A small sound classifier, trained from scratch: soap at rate 0.0044, 6.6 epochs.
Rows from block 3 of a small sound classifier, named by matrix and row number. Each number is 200 + 40 x the weight over its row's rms, rounded and kept within 0 to 999. All counts start at 0.
After each channel's rows are labels from the 100 clips, of 14976, where the channel reaches its highest value: "responds to" is what is common among them. Only what is clearly more common there than usual is listed. The data: synthesized solo parts of chorales (CocoChorales). In brackets: how many of the 100, against the usual share in percent.
# c30: last pointwise conv (model.blocks.3.c3.0.weight, 192x192x1), inputs 96-191

c30.182,210,141,139,171,199,118,239,160,200,224,202,172,208,110,159,191,225,191,162,225,221,175,246,197,148,213,140,158,232,179,189,166,132,226,185,210,130,148,126,193,166,207,220,133,153,180,164,151,203,142,172,142,202,196,189,137,179,234,178,208,189,193,136,118,199,141,196,159,231,158,147,218,201,184,156,169,176,227,198,232,166,184,186,153,195,198,198,186,221,206,222,160,204,217,216,226
responds to: note C#5 (49 vs 9.8); violin (48 vs 14); clarinet (38 vs 8.8)

c30.0,186,149,174,219,195,171,201,198,198,237,155,231,165,267,241,222,181,242,294,193,176,195,188,267,188,192,279,215,202,171,233,173,162,195,233,151,243,257,205,144,225,233,166,186,219,249,255,205,150,130,261,134,124,156,200,251,241,202,134,156,161,151,110,190,214,117,187,208,249,219,143,199,195,181,182,163,179,194,189,224,236,132,162,244,200,167,243,259,235,174,256,171,214,220,172,240
responds to: saxophone (91 vs 1.6); note E4 (34 vs 8.8); note D#4 (31 vs 11.1); note D4 (30 vs 12.6)

c30.90,191,195,138,151,149,158,197,168,160,143,160,167,165,188,153,107,175,195,159,228,231,208,183,169,135,234,191,201,213,152,130,188,179,172,131,149,225,204,168,176,188,200,162,139,129,160,113,217,149,185,165,267,222,192,150,243,195,171,255,156,158,175,189,188,189,197,183,210,165,271,186,214,228,265,265,195,192,227,242,210,159,178,157,162,191,181,226,211,143,136,171,175,203,208,184,254
responds to: clarinet (100 vs 8.8); note C#5 (44 vs 9.8); note F5 (35 vs 8); note C5 (33 vs 10.4)

c30.170,171,193,190,195,189,190,207,210,198,207,205,171,185,186,217,170,179,198,163,211,150,192,201,216,219,190,153,184,191,154,206,179,183,178,212,209,190,183,154,216,182,192,188,217,177,222,204,189,214,191,185,179,183,231,201,184,194,196,158,212,192,181,185,213,187,184,132,170,210,194,189,202,197,132,132,166,164,153,184,210,238,172,193,204,157,197,214,184,183,206,183,203,215,230,148,190
responds to: trombone (100 vs 7.1); note F4 (50 vs 9.1); note D#4 (39 vs 11.1); note F#4 (34 vs 8.4)

c30.62,251,181,177,203,170,196,204,222,228,171,308,156,291,162,117,207,202,181,244,175,226,225,251,140,134,219,194,166,152,288,181,196,180,223,181,298,227,166,159,295,163,181,245,189,179,168,198,214,188,225,171,202,185,279,278,155,153,213,220,284,296,254,157,167,231,172,173,240,162,217,224,180,162,233,229,268,199,186,201,198,233,181,280,141,204,249,221,214,193,297,213,262,162,159,223,214
responds to: violin (100 vs 14); note F#5 (43 vs 6.7); note E5 (36 vs 7.4); note D#5 (27 vs 8.4)

c30.30,170,183,183,196,190,167,237,180,286,196,195,215,185,181,199,160,199,146,224,232,180,200,207,125,187,191,170,203,207,165,201,226,177,166,180,201,185,153,171,214,200,223,197,172,128,219,189,217,275,176,165,166,161,178,212,203,157,225,172,218,192,180,191,167,162,194,182,139,187,170,166,204,188,146,151,187,174,188,127,213,196,144,175,181,187,202,149,180,159,204,225,182,179,204,137,173
responds to: bassoon (98 vs 8.3); note A#3 (46 vs 10.6); note A3 (28 vs 8.6); note B3 (25 vs 9.5)

c30.173,217,171,207,211,199,240,176,209,144,222,186,217,211,141,207,291,209,233,239,201,193,194,202,222,210,211,184,199,174,202,233,174,181,193,237,179,192,199,192,179,198,157,202,169,216,203,249,238,133,174,240,196,220,139,186,188,181,181,177,142,183,196,191,194,168,175,188,143,212,181,159,177,218,195,164,196,204,254,233,145,209,205,207,226,180,173,167,201,252,168,245,177,166,162,150,217
responds to: oboe (100 vs 7.3); note C#5 (36 vs 9.8); note C5 (35 vs 10.4); note A4 (30 vs 8.8)

c30.71,251,219,189,200,184,221,204,164,152,194,180,197,196,186,220,192,225,288,198,160,225,134,185,169,203,238,212,198,174,224,228,165,200,197,193,173,176,185,231,187,168,197,211,184,213,155,217,219,154,195,207,277,236,167,203,192,208,199,283,168,186,231,180,196,166,228,217,253,237,232,173,192,261,317,265,184,210,256,204,191,171,225,195,199,167,169,149,183,180,196,133,165,177,206,246,273
responds to: viola (100 vs 8.5); note G4 (47 vs 7.7); note G#4 (42 vs 9.5); note F#4 (39 vs 8.4)

c30.152,208,189,221,213,246,171,207,168,222,229,245,124,248,193,164,276,211,141,199,191,116,141,241,152,147,149,184,154,183,213,176,214,216,96,194,230,102,169,203,224,200,140,229,216,206,228,240,162,224,192,215,113,167,219,227,168,147,229,202,232,247,239,199,202,150,183,110,169,120,137,195,204,188,101,145,214,219,127,140,214,208,167,248,176,193,235,206,136,249,253,210,192,199,194,163,84
responds to: violin (100 vs 14); note F#5 (46 vs 6.7); note E5 (38 vs 7.4)

c30.37,246,184,177,154,161,215,196,195,191,180,184,214,186,179,221,213,167,232,227,167,265,172,177,177,188,246,187,228,201,202,205,158,145,180,186,176,223,192,181,189,128,234,209,142,184,187,202,245,240,199,136,273,259,150,191,173,142,177,220,191,187,222,198,184,186,238,261,195,196,225,184,186,273,301,298,184,150,237,170,156,127,217,189,153,200,179,157,195,134,168,169,197,133,212,190,261
responds to: viola (100 vs 8.5); note F#4 (43 vs 8.4); note F4 (42 vs 9.1); note G#4 (42 vs 9.5)

c30.111,163,233,205,208,189,220,186,211,256,220,185,208,172,270,246,193,182,177,230,154,173,217,162,207,212,174,176,176,163,148,169,225,210,171,219,170,223,231,220,170,187,224,171,225,199,229,258,212,278,225,232,126,187,227,182,266,188,194,137,219,187,188,200,226,172,240,180,178,152,188,217,210,150,139,164,201,182,151,205,225,227,203,165,235,194,171,248,225,231,191,219,175,255,211,181,141
responds to: horn (81 vs 7.1)

c30.126,124,170,152,181,125,177,198,171,220,176,111,164,113,217,173,148,131,183,189,202,249,208,100,221,217,216,199,219,219,115,119,162,175,203,203,109,232,185,166,128,186,291,123,152,161,213,179,193,220,202,203,191,171,152,111,172,211,131,193,134,108,103,186,193,191,178,187,222,189,219,194,206,200,196,222,156,184,205,208,186,184,214,99,199,197,93,215,225,174,107,175,106,183,187,197,208
responds to: viola (98 vs 8.5); note F4 (45 vs 9.1); note F#4 (37 vs 8.4); note G4 (33 vs 7.7)

c30.100,173,183,179,196,212,213,177,167,175,217,181,135,194,211,158,187,192,197,147,207,176,198,193,224,216,181,175,184,200,212,152,211,202,162,211,207,168,160,205,197,214,190,167,199,172,237,235,198,157,202,232,170,160,257,193,191,215,231,191,193,200,207,191,215,208,186,153,206,194,219,206,222,152,168,211,254,222,184,238,217,280,208,207,212,209,204,233,203,196,208,179,228,220,168,200,170
responds to: trombone (100 vs 7.1); note F4 (44 vs 9.1); note F#4 (32 vs 8.4); note D#4 (32 vs 11.1)

c30.124,190,154,222,229,219,182,203,195,213,203,216,172,203,250,177,159,185,178,156,232,213,235,210,217,189,202,250,201,249,212,224,212,187,224,218,187,229,202,233,191,235,170,224,180,201,224,174,183,183,211,233,198,154,215,219,240,234,211,267,189,214,230,181,173,192,190,181,254,193,229,216,189,165,206,249,223,242,219,243,208,225,242,206,260,217,217,259,198,215,205,199,188,249,211,310,166
responds to: saxophone (99 vs 1.6); note E4 (35 vs 8.8); note F4 (33 vs 9.1); note D4 (30 vs 12.6)

c30.153,163,211,165,203,178,197,185,171,158,186,137,161,158,172,181,238,184,217,201,195,197,255,163,161,192,172,235,145,159,201,189,182,213,195,190,169,207,185,194,143,192,179,169,236,216,192,194,181,110,192,182,203,160,179,162,212,153,164,148,139,143,138,208,215,141,173,165,197,184,149,169,188,179,178,203,170,148,98,115,190,155,180,155,133,187,142,168,175,242,144,220,143,156,140,206,230
responds to: clarinet (100 vs 8.8); note E4 (64 vs 8.8); note F#4 (31 vs 8.4)

c30.107,202,199,163,191,164,201,233,193,211,184,203,163,197,214,171,194,185,218,258,235,216,237,202,202,162,247,198,228,182,207,171,221,191,185,199,194,231,197,228,206,210,248,232,195,157,214,203,270,228,214,231,213,142,205,184,224,159,229,162,200,179,189,209,212,212,216,141,292,192,207,238,208,184,192,267,255,187,155,212,194,221,235,186,192,239,189,191,250,177,190,232,210,220,193,184,223
responds to: horn (99 vs 7.1); note A4 (33 vs 8.8); note A#4 (32 vs 10.5); note C#5 (26 vs 9.8)

c30.46,193,213,164,129,144,182,231,198,200,102,211,240,187,185,198,123,204,239,121,206,192,153,188,181,243,216,226,224,224,179,230,159,200,203,98,174,189,189,138,205,173,222,211,175,241,150,132,182,192,171,163,199,216,142,158,159,197,182,263,194,197,227,212,184,204,199,217,170,213,193,157,179,251,180,175,173,119,169,172,174,106,153,189,190,148,181,139,154,173,169,155,161,169,229,205,176
responds to: clarinet (99 vs 8.8); note C#5 (51 vs 9.8); note C5 (46 vs 10.4); note D#5 (32 vs 8.4)

c30.70,219,218,212,241,180,231,157,202,226,191,191,222,189,237,241,197,153,191,236,190,272,247,174,251,250,230,173,186,218,215,183,221,201,261,240,195,251,185,259,197,203,262,157,205,171,230,211,223,190,215,217,229,204,205,207,243,232,186,175,193,197,189,191,160,259,180,225,207,220,219,201,177,204,228,191,198,182,213,205,150,193,200,199,221,185,183,185,237,198,201,165,209,200,153,256,261
responds to: violin (100 vs 14); note E5 (53 vs 7.4); note F#5 (49 vs 6.7); note D#5 (31 vs 8.4)

c30.20,154,204,184,198,157,238,135,193,210,230,134,189,128,260,218,193,147,174,203,157,177,223,142,181,215,190,162,155,159,145,151,182,203,162,260,154,153,228,174,143,152,216,142,230,181,262,213,240,237,181,180,132,126,170,142,208,170,158,116,156,135,129,176,242,168,164,200,199,166,190,177,213,114,132,167,155,186,163,214,142,243,180,126,170,161,146,243,197,193,165,135,146,198,163,177,155
responds to: trombone (41 vs 7.1)

c30.178,199,182,183,190,180,182,206,194,178,204,168,198,177,107,223,213,181,266,215,178,193,163,182,184,138,232,189,215,196,213,205,151,187,163,205,184,192,195,137,180,199,173,250,179,225,224,225,223,204,191,158,165,242,187,188,153,169,188,196,181,193,201,205,199,192,225,149,181,180,167,161,212,223,137,132,192,168,207,179,189,146,164,224,160,218,184,166,204,209,179,233,226,211,229,173,217
responds to: oboe (73 vs 7.3); note A4 (37 vs 8.8); note B4 (33 vs 9.4); note A#4 (33 vs 10.5)

c30.26,150,130,143,140,162,147,146,165,250,160,232,161,211,181,178,191,145,124,190,145,147,190,177,177,202,82,169,157,147,185,183,196,158,173,181,244,156,178,150,239,173,185,131,136,163,168,184,100,219,148,154,108,114,251,261,236,177,190,156,249,242,174,140,190,169,112,144,186,164,121,148,131,138,137,139,211,166,100,181,155,186,166,233,183,198,212,224,166,187,266,149,225,190,141,175,156
responds to: violin (100 vs 14); note F#5 (51 vs 6.7); note E5 (37 vs 7.4); note G#5 (26 vs 3.9)

c30.129,219,167,191,243,220,217,188,170,144,226,190,183,192,266,170,260,190,256,240,206,226,171,196,188,208,229,218,186,183,208,134,189,174,181,216,201,161,180,237,180,209,234,233,160,166,162,226,234,148,180,250,256,185,156,197,150,209,203,255,176,193,211,212,198,172,228,179,249,172,256,233,238,239,271,296,201,236,195,274,187,215,226,188,221,190,194,208,210,229,170,180,184,214,175,212,251
responds to: viola (100 vs 8.5); note F4 (47 vs 9.1); note F#4 (42 vs 8.4); note G4 (37 vs 7.7)

c30.180,193,229,189,186,208,264,224,153,212,188,173,157,193,230,224,209,165,226,226,219,230,209,195,213,231,257,196,173,188,208,173,238,214,161,183,183,234,136,184,212,224,256,192,191,137,179,219,208,226,199,227,252,213,175,177,142,197,164,197,207,177,190,184,157,184,204,154,193,194,166,217,170,219,226,241,207,234,258,176,166,180,228,189,227,195,177,146,187,186,177,196,195,208,203,155,211
responds to: bassoon (100 vs 8.3); note A#3 (52 vs 10.6)

c30.41,203,180,186,194,194,171,209,182,183,179,180,194,191,175,198,204,200,226,200,174,199,162,171,199,159,220,199,172,179,201,193,194,198,185,120,170,159,186,186,176,188,172,211,189,199,93,203,214,205,166,150,183,217,168,197,166,158,174,204,180,180,182,163,180,148,194,185,144,205,203,193,203,228,188,166,172,170,196,121,207,159,181,181,148,118,188,181,186,147,167,174,172,186,222,158,212
responds to: oboe (95 vs 7.3); note B4 (46 vs 9.4); note A4 (36 vs 8.8); note A#4 (26 vs 10.5)

c30.49,221,285,245,191,199,257,221,253,226,233,210,262,204,182,169,143,206,189,140,211,187,179,220,222,215,215,147,155,194,202,168,234,269,225,198,188,154,176,243,216,214,239,236,253,161,173,159,246,173,267,171,263,277,182,203,172,192,214,295,192,197,209,277,238,232,280,265,191,194,283,254,298,253,255,270,193,263,238,160,217,181,207,198,134,181,216,139,160,190,201,216,200,162,196,236,285
responds to: bassoon (100 vs 8.3); note A#3 (38 vs 10.6); note A3 (31 vs 8.6); note G#3 (27 vs 8)

c30.47,218,193,136,249,176,216,190,132,145,204,201,158,202,210,190,212,205,266,251,181,210,172,199,177,196,255,200,132,167,235,202,169,178,155,176,214,182,159,216,189,184,221,253,176,174,134,219,212,199,236,254,259,206,176,216,214,193,205,183,182,193,213,219,198,187,223,170,229,182,208,225,162,178,265,310,225,188,158,185,177,201,232,205,190,219,197,203,204,224,196,175,221,189,185,216,276
responds to: oboe (99 vs 7.3); note C#5 (41 vs 9.8); note B4 (37 vs 9.4); note C5 (33 vs 10.4)

c30.108,163,220,203,190,141,208,211,145,169,189,176,213,174,236,228,181,168,201,186,218,210,159,142,198,229,229,221,210,245,151,173,184,203,210,218,162,166,167,200,173,244,245,209,196,176,159,119,219,163,230,213,251,280,99,139,157,209,185,247,135,134,139,231,173,240,215,249,176,214,216,210,215,209,257,233,164,216,253,162,172,110,228,135,164,224,127,146,160,241,147,181,141,113,186,202,274
responds to: viola (90 vs 8.5); note G4 (43 vs 7.7); note F4 (38 vs 9.1); note F#4 (37 vs 8.4)

c30.24,149,207,189,211,141,216,176,172,173,224,188,179,150,206,172,170,190,177,183,195,149,199,197,182,183,173,177,158,181,165,181,152,208,139,275,191,192,217,197,176,182,176,187,234,179,274,204,217,161,187,207,184,147,195,191,192,163,206,167,191,184,149,224,222,151,191,162,208,192,176,192,210,157,149,196,167,213,157,215,192,221,192,178,175,217,186,236,203,227,185,177,196,224,156,166,165
responds to: clarinet (100 vs 8.8); note C5 (26 vs 10.4)

c30.157,208,188,189,206,188,243,219,172,224,188,188,158,202,204,204,240,209,266,225,204,229,171,202,144,196,263,211,261,178,207,173,209,193,135,217,175,255,158,216,214,183,230,246,166,148,210,190,234,190,222,259,241,206,187,213,154,153,243,216,203,188,192,202,210,182,210,173,234,196,197,233,193,180,262,245,225,231,197,186,208,174,239,217,222,231,196,188,206,231,172,230,216,188,161,205,275
responds to: oboe (94 vs 7.3); note B4 (35 vs 9.4); note A4 (31 vs 8.8); note A#4 (29 vs 10.5)

c30.181,187,203,209,172,201,212,186,204,228,164,184,245,184,211,223,201,151,164,240,210,162,218,159,231,226,194,183,175,193,195,173,252,211,227,130,170,188,181,220,203,254,203,214,192,128,84,233,190,241,175,214,173,149,221,218,214,186,196,177,213,186,189,176,167,227,155,248,194,199,197,221,212,156,178,169,206,210,233,206,232,235,236,198,206,213,194,216,196,150,192,215,192,214,153,188,177
responds to: horn (97 vs 7.1); note A#4 (43 vs 10.5); note B4 (26 vs 9.4); note A4 (25 vs 8.8)

c30.104,181,229,192,181,171,225,193,229,228,185,189,208,179,185,239,206,146,186,179,192,194,207,165,224,202,196,178,209,207,178,212,235,221,177,192,199,244,212,156,203,225,190,189,222,172,195,250,203,296,208,212,143,174,301,199,205,219,204,150,231,215,211,199,228,205,214,156,180,223,166,189,194,153,150,158,218,167,208,208,229,213,228,195,196,221,194,215,220,192,234,185,212,229,196,132,143
responds to: horn (100 vs 7.1); note F#4 (26 vs 8.4); note F4 (25 vs 9.1)

c30.89,203,188,179,173,185,183,196,162,186,199,202,159,194,169,183,249,163,249,192,201,185,140,183,181,192,208,176,161,202,188,202,222,188,160,159,187,124,181,215,197,208,204,215,167,162,156,233,200,221,181,200,250,232,169,221,127,204,189,190,220,201,223,168,140,202,221,183,210,199,183,202,191,229,236,245,187,190,229,158,180,176,203,216,183,171,190,165,184,137,213,169,202,171,223,199,245
responds to: trombone (100 vs 7.1); note D4 (42 vs 12.6); note E4 (41 vs 8.8); note C#4 (39 vs 12.1)

c30.57,250,171,223,199,182,194,188,203,175,217,205,221,175,241,235,151,205,243,251,178,245,205,205,223,209,239,206,253,209,207,234,150,154,179,263,207,196,287,206,200,114,205,192,158,248,224,199,250,193,191,202,210,218,220,191,256,198,166,192,205,217,221,188,233,193,259,189,238,181,198,192,186,279,199,213,225,187,201,236,178,222,149,193,243,190,218,234,228,201,202,176,227,225,215,193,199
responds to: clarinet (82 vs 8.8); note C5 (33 vs 10.4); note C#5 (28 vs 9.8)

c30.19,142,190,160,150,166,164,168,173,187,174,158,174,167,195,138,227,165,123,150,175,152,200,171,132,136,175,182,149,174,165,146,188,188,158,125,152,164,147,159,158,157,186,165,173,176,155,199,173,194,181,135,263,197,150,160,179,152,153,218,165,160,196,212,162,139,191,207,190,158,170,177,170,216,232,262,189,174,155,149,180,127,181,151,158,159,146,145,163,158,152,164,146,192,180,189,208
responds to: horn (96 vs 7.1); note C5 (31 vs 10.4); note C#5 (29 vs 9.8); note B4 (28 vs 9.4)

c30.61,218,232,191,250,198,235,211,183,189,256,164,225,183,212,194,220,182,224,293,181,256,160,190,168,185,235,186,192,158,214,172,228,217,172,179,195,213,220,227,187,205,212,207,211,192,197,300,237,173,246,168,245,234,195,215,182,155,181,274,204,194,177,187,270,232,227,173,189,138,190,237,209,247,247,223,228,218,224,127,175,205,251,203,141,215,183,184,150,209,225,175,130,178,173,197,203
responds to: bassoon (100 vs 8.3); note A3 (35 vs 8.6); note A#3 (31 vs 10.6); note C4 (30 vs 11.1)

c30.184,193,214,183,173,166,206,220,172,224,169,198,193,174,194,191,108,235,199,119,219,176,164,194,144,173,234,184,170,188,131,177,158,182,176,237,205,216,211,199,208,141,149,201,189,187,178,125,193,182,240,203,291,249,204,210,256,147,199,193,184,196,205,237,225,187,282,182,195,177,206,192,204,215,253,289,200,202,171,155,190,139,168,181,147,188,166,119,179,202,195,210,187,176,201,202,259
responds to: bassoon (100 vs 8.3); note A#3 (43 vs 10.6); note C4 (37 vs 11.1); note A3 (27 vs 8.6)

c30.134,181,184,183,230,240,142,208,203,151,172,199,232,190,244,194,164,197,240,252,209,148,134,205,232,197,190,223,202,231,157,195,181,181,235,178,208,206,184,182,179,239,148,221,191,271,190,223,170,140,150,224,182,199,174,196,210,249,234,265,167,213,226,177,202,241,171,174,188,238,206,168,209,238,159,167,175,179,181,222,174,211,191,208,250,222,219,186,186,201,187,175,208,218,207,221,184
responds to: saxophone (87 vs 1.6); note E4 (30 vs 8.8); note D#4 (29 vs 11.1); note F4 (25 vs 9.1)

c30.53,190,128,135,217,176,121,204,216,190,190,190,239,183,134,131,173,227,176,140,242,237,113,206,134,101,187,158,92,230,163,230,164,122,264,212,201,165,116,124,183,177,198,182,146,229,208,144,186,158,145,184,170,154,174,193,221,201,197,215,197,197,191,129,120,201,133,281,147,256,224,149,230,179,206,194,137,143,201,204,219,181,145,186,206,153,167,189,179,191,195,121,127,218,190,233,218
responds to: trumpet (98 vs 8.1); note E5 (52 vs 7.4); note D5 (44 vs 8.1); note D#5 (44 vs 8.4)

c30.179,203,180,165,176,171,168,194,175,237,186,186,185,160,177,189,169,170,208,228,182,215,173,171,183,160,225,133,188,197,147,157,161,161,189,207,208,226,217,155,188,149,234,193,175,164,231,197,205,247,191,196,205,173,219,194,214,170,196,126,200,171,165,157,217,219,180,153,207,173,152,192,131,162,200,181,249,192,186,216,170,209,160,188,197,209,178,242,228,192,174,195,182,197,181,185,225
responds to: horn (100 vs 7.1); note A#4 (35 vs 10.5); note F#4 (27 vs 8.4); note C5 (26 vs 10.4)

c30.183,241,159,217,197,191,224,188,241,185,251,207,252,193,261,231,222,190,238,268,194,218,231,213,216,211,217,272,226,185,213,224,186,193,193,239,202,207,273,244,199,170,219,192,203,242,234,223,238,227,151,177,218,181,208,201,161,187,202,206,207,220,247,172,199,185,235,222,195,164,183,134,180,220,213,251,176,172,178,229,131,190,153,197,201,160,200,186,203,172,216,146,189,203,214,188,186
responds to: bassoon (99 vs 8.3); note D3 (42 vs 2.4); note A3 (32 vs 8.6); note E3 (27 vs 2.7)

c30.102,217,166,161,157,154,168,215,162,206,173,188,211,164,175,202,184,209,252,187,171,180,157,201,143,166,181,214,175,193,189,216,66,156,168,196,191,187,166,138,164,100,146,212,180,213,202,109,180,241,176,163,203,200,216,177,216,173,204,174,219,198,203,173,196,171,222,205,228,166,168,150,168,183,227,205,217,156,176,202,179,198,125,204,194,233,197,182,206,191,195,180,220,182,214,198,221
responds to: clarinet (78 vs 8.8); note C#5 (49 vs 9.8); note C5 (37 vs 10.4)

c30.150,167,182,134,184,172,110,211,135,192,204,187,161,175,156,160,143,179,161,117,186,196,156,180,140,135,172,163,148,195,177,210,179,176,223,171,175,163,162,137,182,140,164,160,161,194,159,141,140,167,139,110,206,214,166,184,153,207,149,201,181,194,174,150,196,166,178,176,177,200,193,172,183,226,211,189,148,171,191,152,156,173,186,155,172,119,183,179,134,166,184,149,127,133,214,203,207
responds to: flute (76 vs 8.5); note F#5 (46 vs 6.7); note E5 (25 vs 7.4)

c30.160,105,163,176,222,118,144,171,152,176,192,109,183,96,160,174,156,130,207,144,199,206,179,108,214,168,185,198,225,193,99,157,113,172,225,189,130,209,258,160,103,148,171,150,144,186,205,184,182,193,157,193,211,199,165,95,177,182,117,259,115,113,115,186,193,190,162,182,183,216,163,138,196,203,202,180,143,193,196,194,212,207,221,114,172,185,110,245,233,192,104,225,135,130,195,207,194
responds to: horn (100 vs 7.1); note C#5 (67 vs 9.8); note C5 (35 vs 10.4)

c30.137,166,176,164,147,157,160,212,235,287,142,186,202,173,160,205,149,160,194,154,187,202,209,172,156,190,202,153,212,231,143,171,190,186,190,161,183,198,166,149,216,152,199,144,187,162,179,184,175,341,173,124,196,210,229,168,144,212,167,210,226,186,197,168,183,187,216,192,182,195,200,183,190,220,185,195,174,184,224,201,175,176,156,182,177,151,184,184,185,120,164,151,186,176,222,147,195
responds to: horn (100 vs 7.1); note F#4 (34 vs 8.4); note F4 (27 vs 9.1)

c30.99,224,167,188,222,175,224,191,202,211,191,207,169,204,255,136,200,197,174,241,162,229,181,192,152,186,253,234,174,197,229,186,227,171,197,176,226,184,220,213,201,160,286,225,179,227,169,182,209,171,231,249,237,221,211,206,232,175,203,183,190,189,183,218,214,189,194,226,242,193,240,240,214,216,239,237,236,248,213,195,228,145,219,207,186,239,177,184,198,252,197,268,221,202,207,204,268
responds to: viola (100 vs 8.5); note F4 (50 vs 9.1); note F#4 (40 vs 8.4); note G4 (37 vs 7.7)

c30.67,126,185,149,202,126,142,225,136,141,184,141,163,146,160,197,202,157,209,139,247,232,215,155,237,187,200,251,267,210,137,170,161,184,265,180,142,244,219,177,140,200,216,173,174,170,202,164,151,172,145,142,253,263,150,165,148,290,133,252,131,149,153,184,189,233,197,221,166,263,197,146,196,242,266,213,134,226,255,183,175,145,222,127,273,152,145,185,197,211,129,180,123,173,265,234,247
responds to: violin (100 vs 14); note F#5 (42 vs 6.7); note D#5 (32 vs 8.4); note E5 (31 vs 7.4)

c30.1,195,150,195,177,178,180,194,168,187,197,195,172,176,187,178,168,188,223,172,170,168,142,196,163,175,195,139,121,172,173,258,125,180,128,214,189,183,200,199,193,148,171,176,208,207,200,212,202,201,163,233,193,147,206,183,213,211,209,188,199,198,192,212,178,135,202,196,201,198,195,176,235,184,143,215,202,180,174,237,233,224,171,228,235,205,205,231,173,204,206,178,225,235,212,227,161
responds to: double bass (67 vs 1.7); note A3 (39 vs 8.6); instrument: clarinet (32 vs 8.8)

c30.122,194,212,175,197,183,165,225,213,253,159,189,216,200,194,199,185,153,168,175,168,204,185,185,173,199,201,146,192,206,134,175,190,197,186,139,188,219,183,149,226,161,229,177,180,154,169,138,213,296,156,135,229,215,127,175,157,143,171,238,217,188,209,196,184,219,184,255,202,156,211,152,230,266,202,250,129,175,203,211,192,148,208,166,144,191,206,146,187,227,182,170,170,147,196,180,217
responds to: horn (100 vs 7.1); note F#4 (34 vs 8.4); note F4 (32 vs 9.1); note E4 (29 vs 8.8)

c30.165,212,283,189,175,217,276,193,159,186,159,170,144,209,193,169,199,198,213,178,194,214,190,196,167,223,237,211,206,173,216,171,233,267,179,200,166,140,125,224,193,207,222,194,213,207,145,199,173,147,284,264,292,248,176,178,178,212,190,255,166,191,233,293,231,195,307,205,258,169,181,241,173,202,284,332,228,261,250,249,153,181,256,176,212,198,204,159,197,209,167,143,178,172,153,242,248
responds to: bassoon (100 vs 8.3); note A#3 (39 vs 10.6); note A3 (36 vs 8.6); note G3 (28 vs 6.2)

c30.87,197,144,243,255,226,236,148,212,267,238,206,189,194,219,156,251,182,162,253,182,234,182,206,185,193,248,164,153,145,238,146,270,153,196,255,202,185,185,278,178,193,229,196,169,212,190,264,253,169,197,229,252,137,206,179,187,208,220,220,163,202,236,219,198,184,245,229,202,181,190,193,200,222,202,299,190,237,224,237,168,210,180,189,186,188,170,161,178,220,228,159,192,212,183,223,173
responds to: trumpet (99 vs 8.1); note C#5 (39 vs 9.8); note D#5 (34 vs 8.4); note F5 (31 vs 8)

c30.188,217,198,140,206,157,198,170,145,207,152,211,145,204,201,150,179,185,228,178,197,227,150,185,163,197,268,196,191,161,210,144,162,184,146,172,196,175,137,175,199,155,215,190,144,135,201,174,240,185,196,186,280,244,148,198,152,167,167,236,203,208,215,168,166,179,240,183,220,167,213,188,199,250,310,328,218,195,235,218,140,163,209,215,209,182,185,138,185,194,204,160,197,185,202,233,290
responds to: viola (100 vs 8.5); note F4 (42 vs 9.1); note G#4 (42 vs 9.5); note G4 (41 vs 7.7)

c30.167,173,179,199,159,198,153,230,187,220,143,210,189,185,146,177,182,226,173,139,201,142,124,192,106,165,179,143,190,215,115,211,180,157,155,221,186,124,187,146,195,182,127,202,147,160,157,154,166,218,184,168,229,261,156,216,155,165,193,241,195,177,229,204,172,204,210,200,181,127,192,194,170,277,216,154,148,150,220,178,160,166,197,182,151,161,198,141,174,159,175,142,159,147,164,167,198
responds to: flute (64 vs 8.5); note D5 (44 vs 8.1); violin (36 vs 14); note F5 (29 vs 8)

c30.158,258,167,108,176,179,254,210,181,191,194,205,166,188,168,194,177,177,240,211,204,213,215,229,177,212,261,200,147,184,222,219,165,160,168,215,199,232,210,135,212,145,229,224,147,203,186,203,251,170,201,171,261,180,179,206,257,189,186,186,174,183,203,159,165,215,163,231,236,211,234,219,167,211,258,298,254,114,223,196,176,143,233,202,219,247,215,190,203,215,177,181,205,212,184,220,291
responds to: viola (100 vs 8.5); note F4 (51 vs 9.1); note F#4 (41 vs 8.4); note G4 (40 vs 7.7)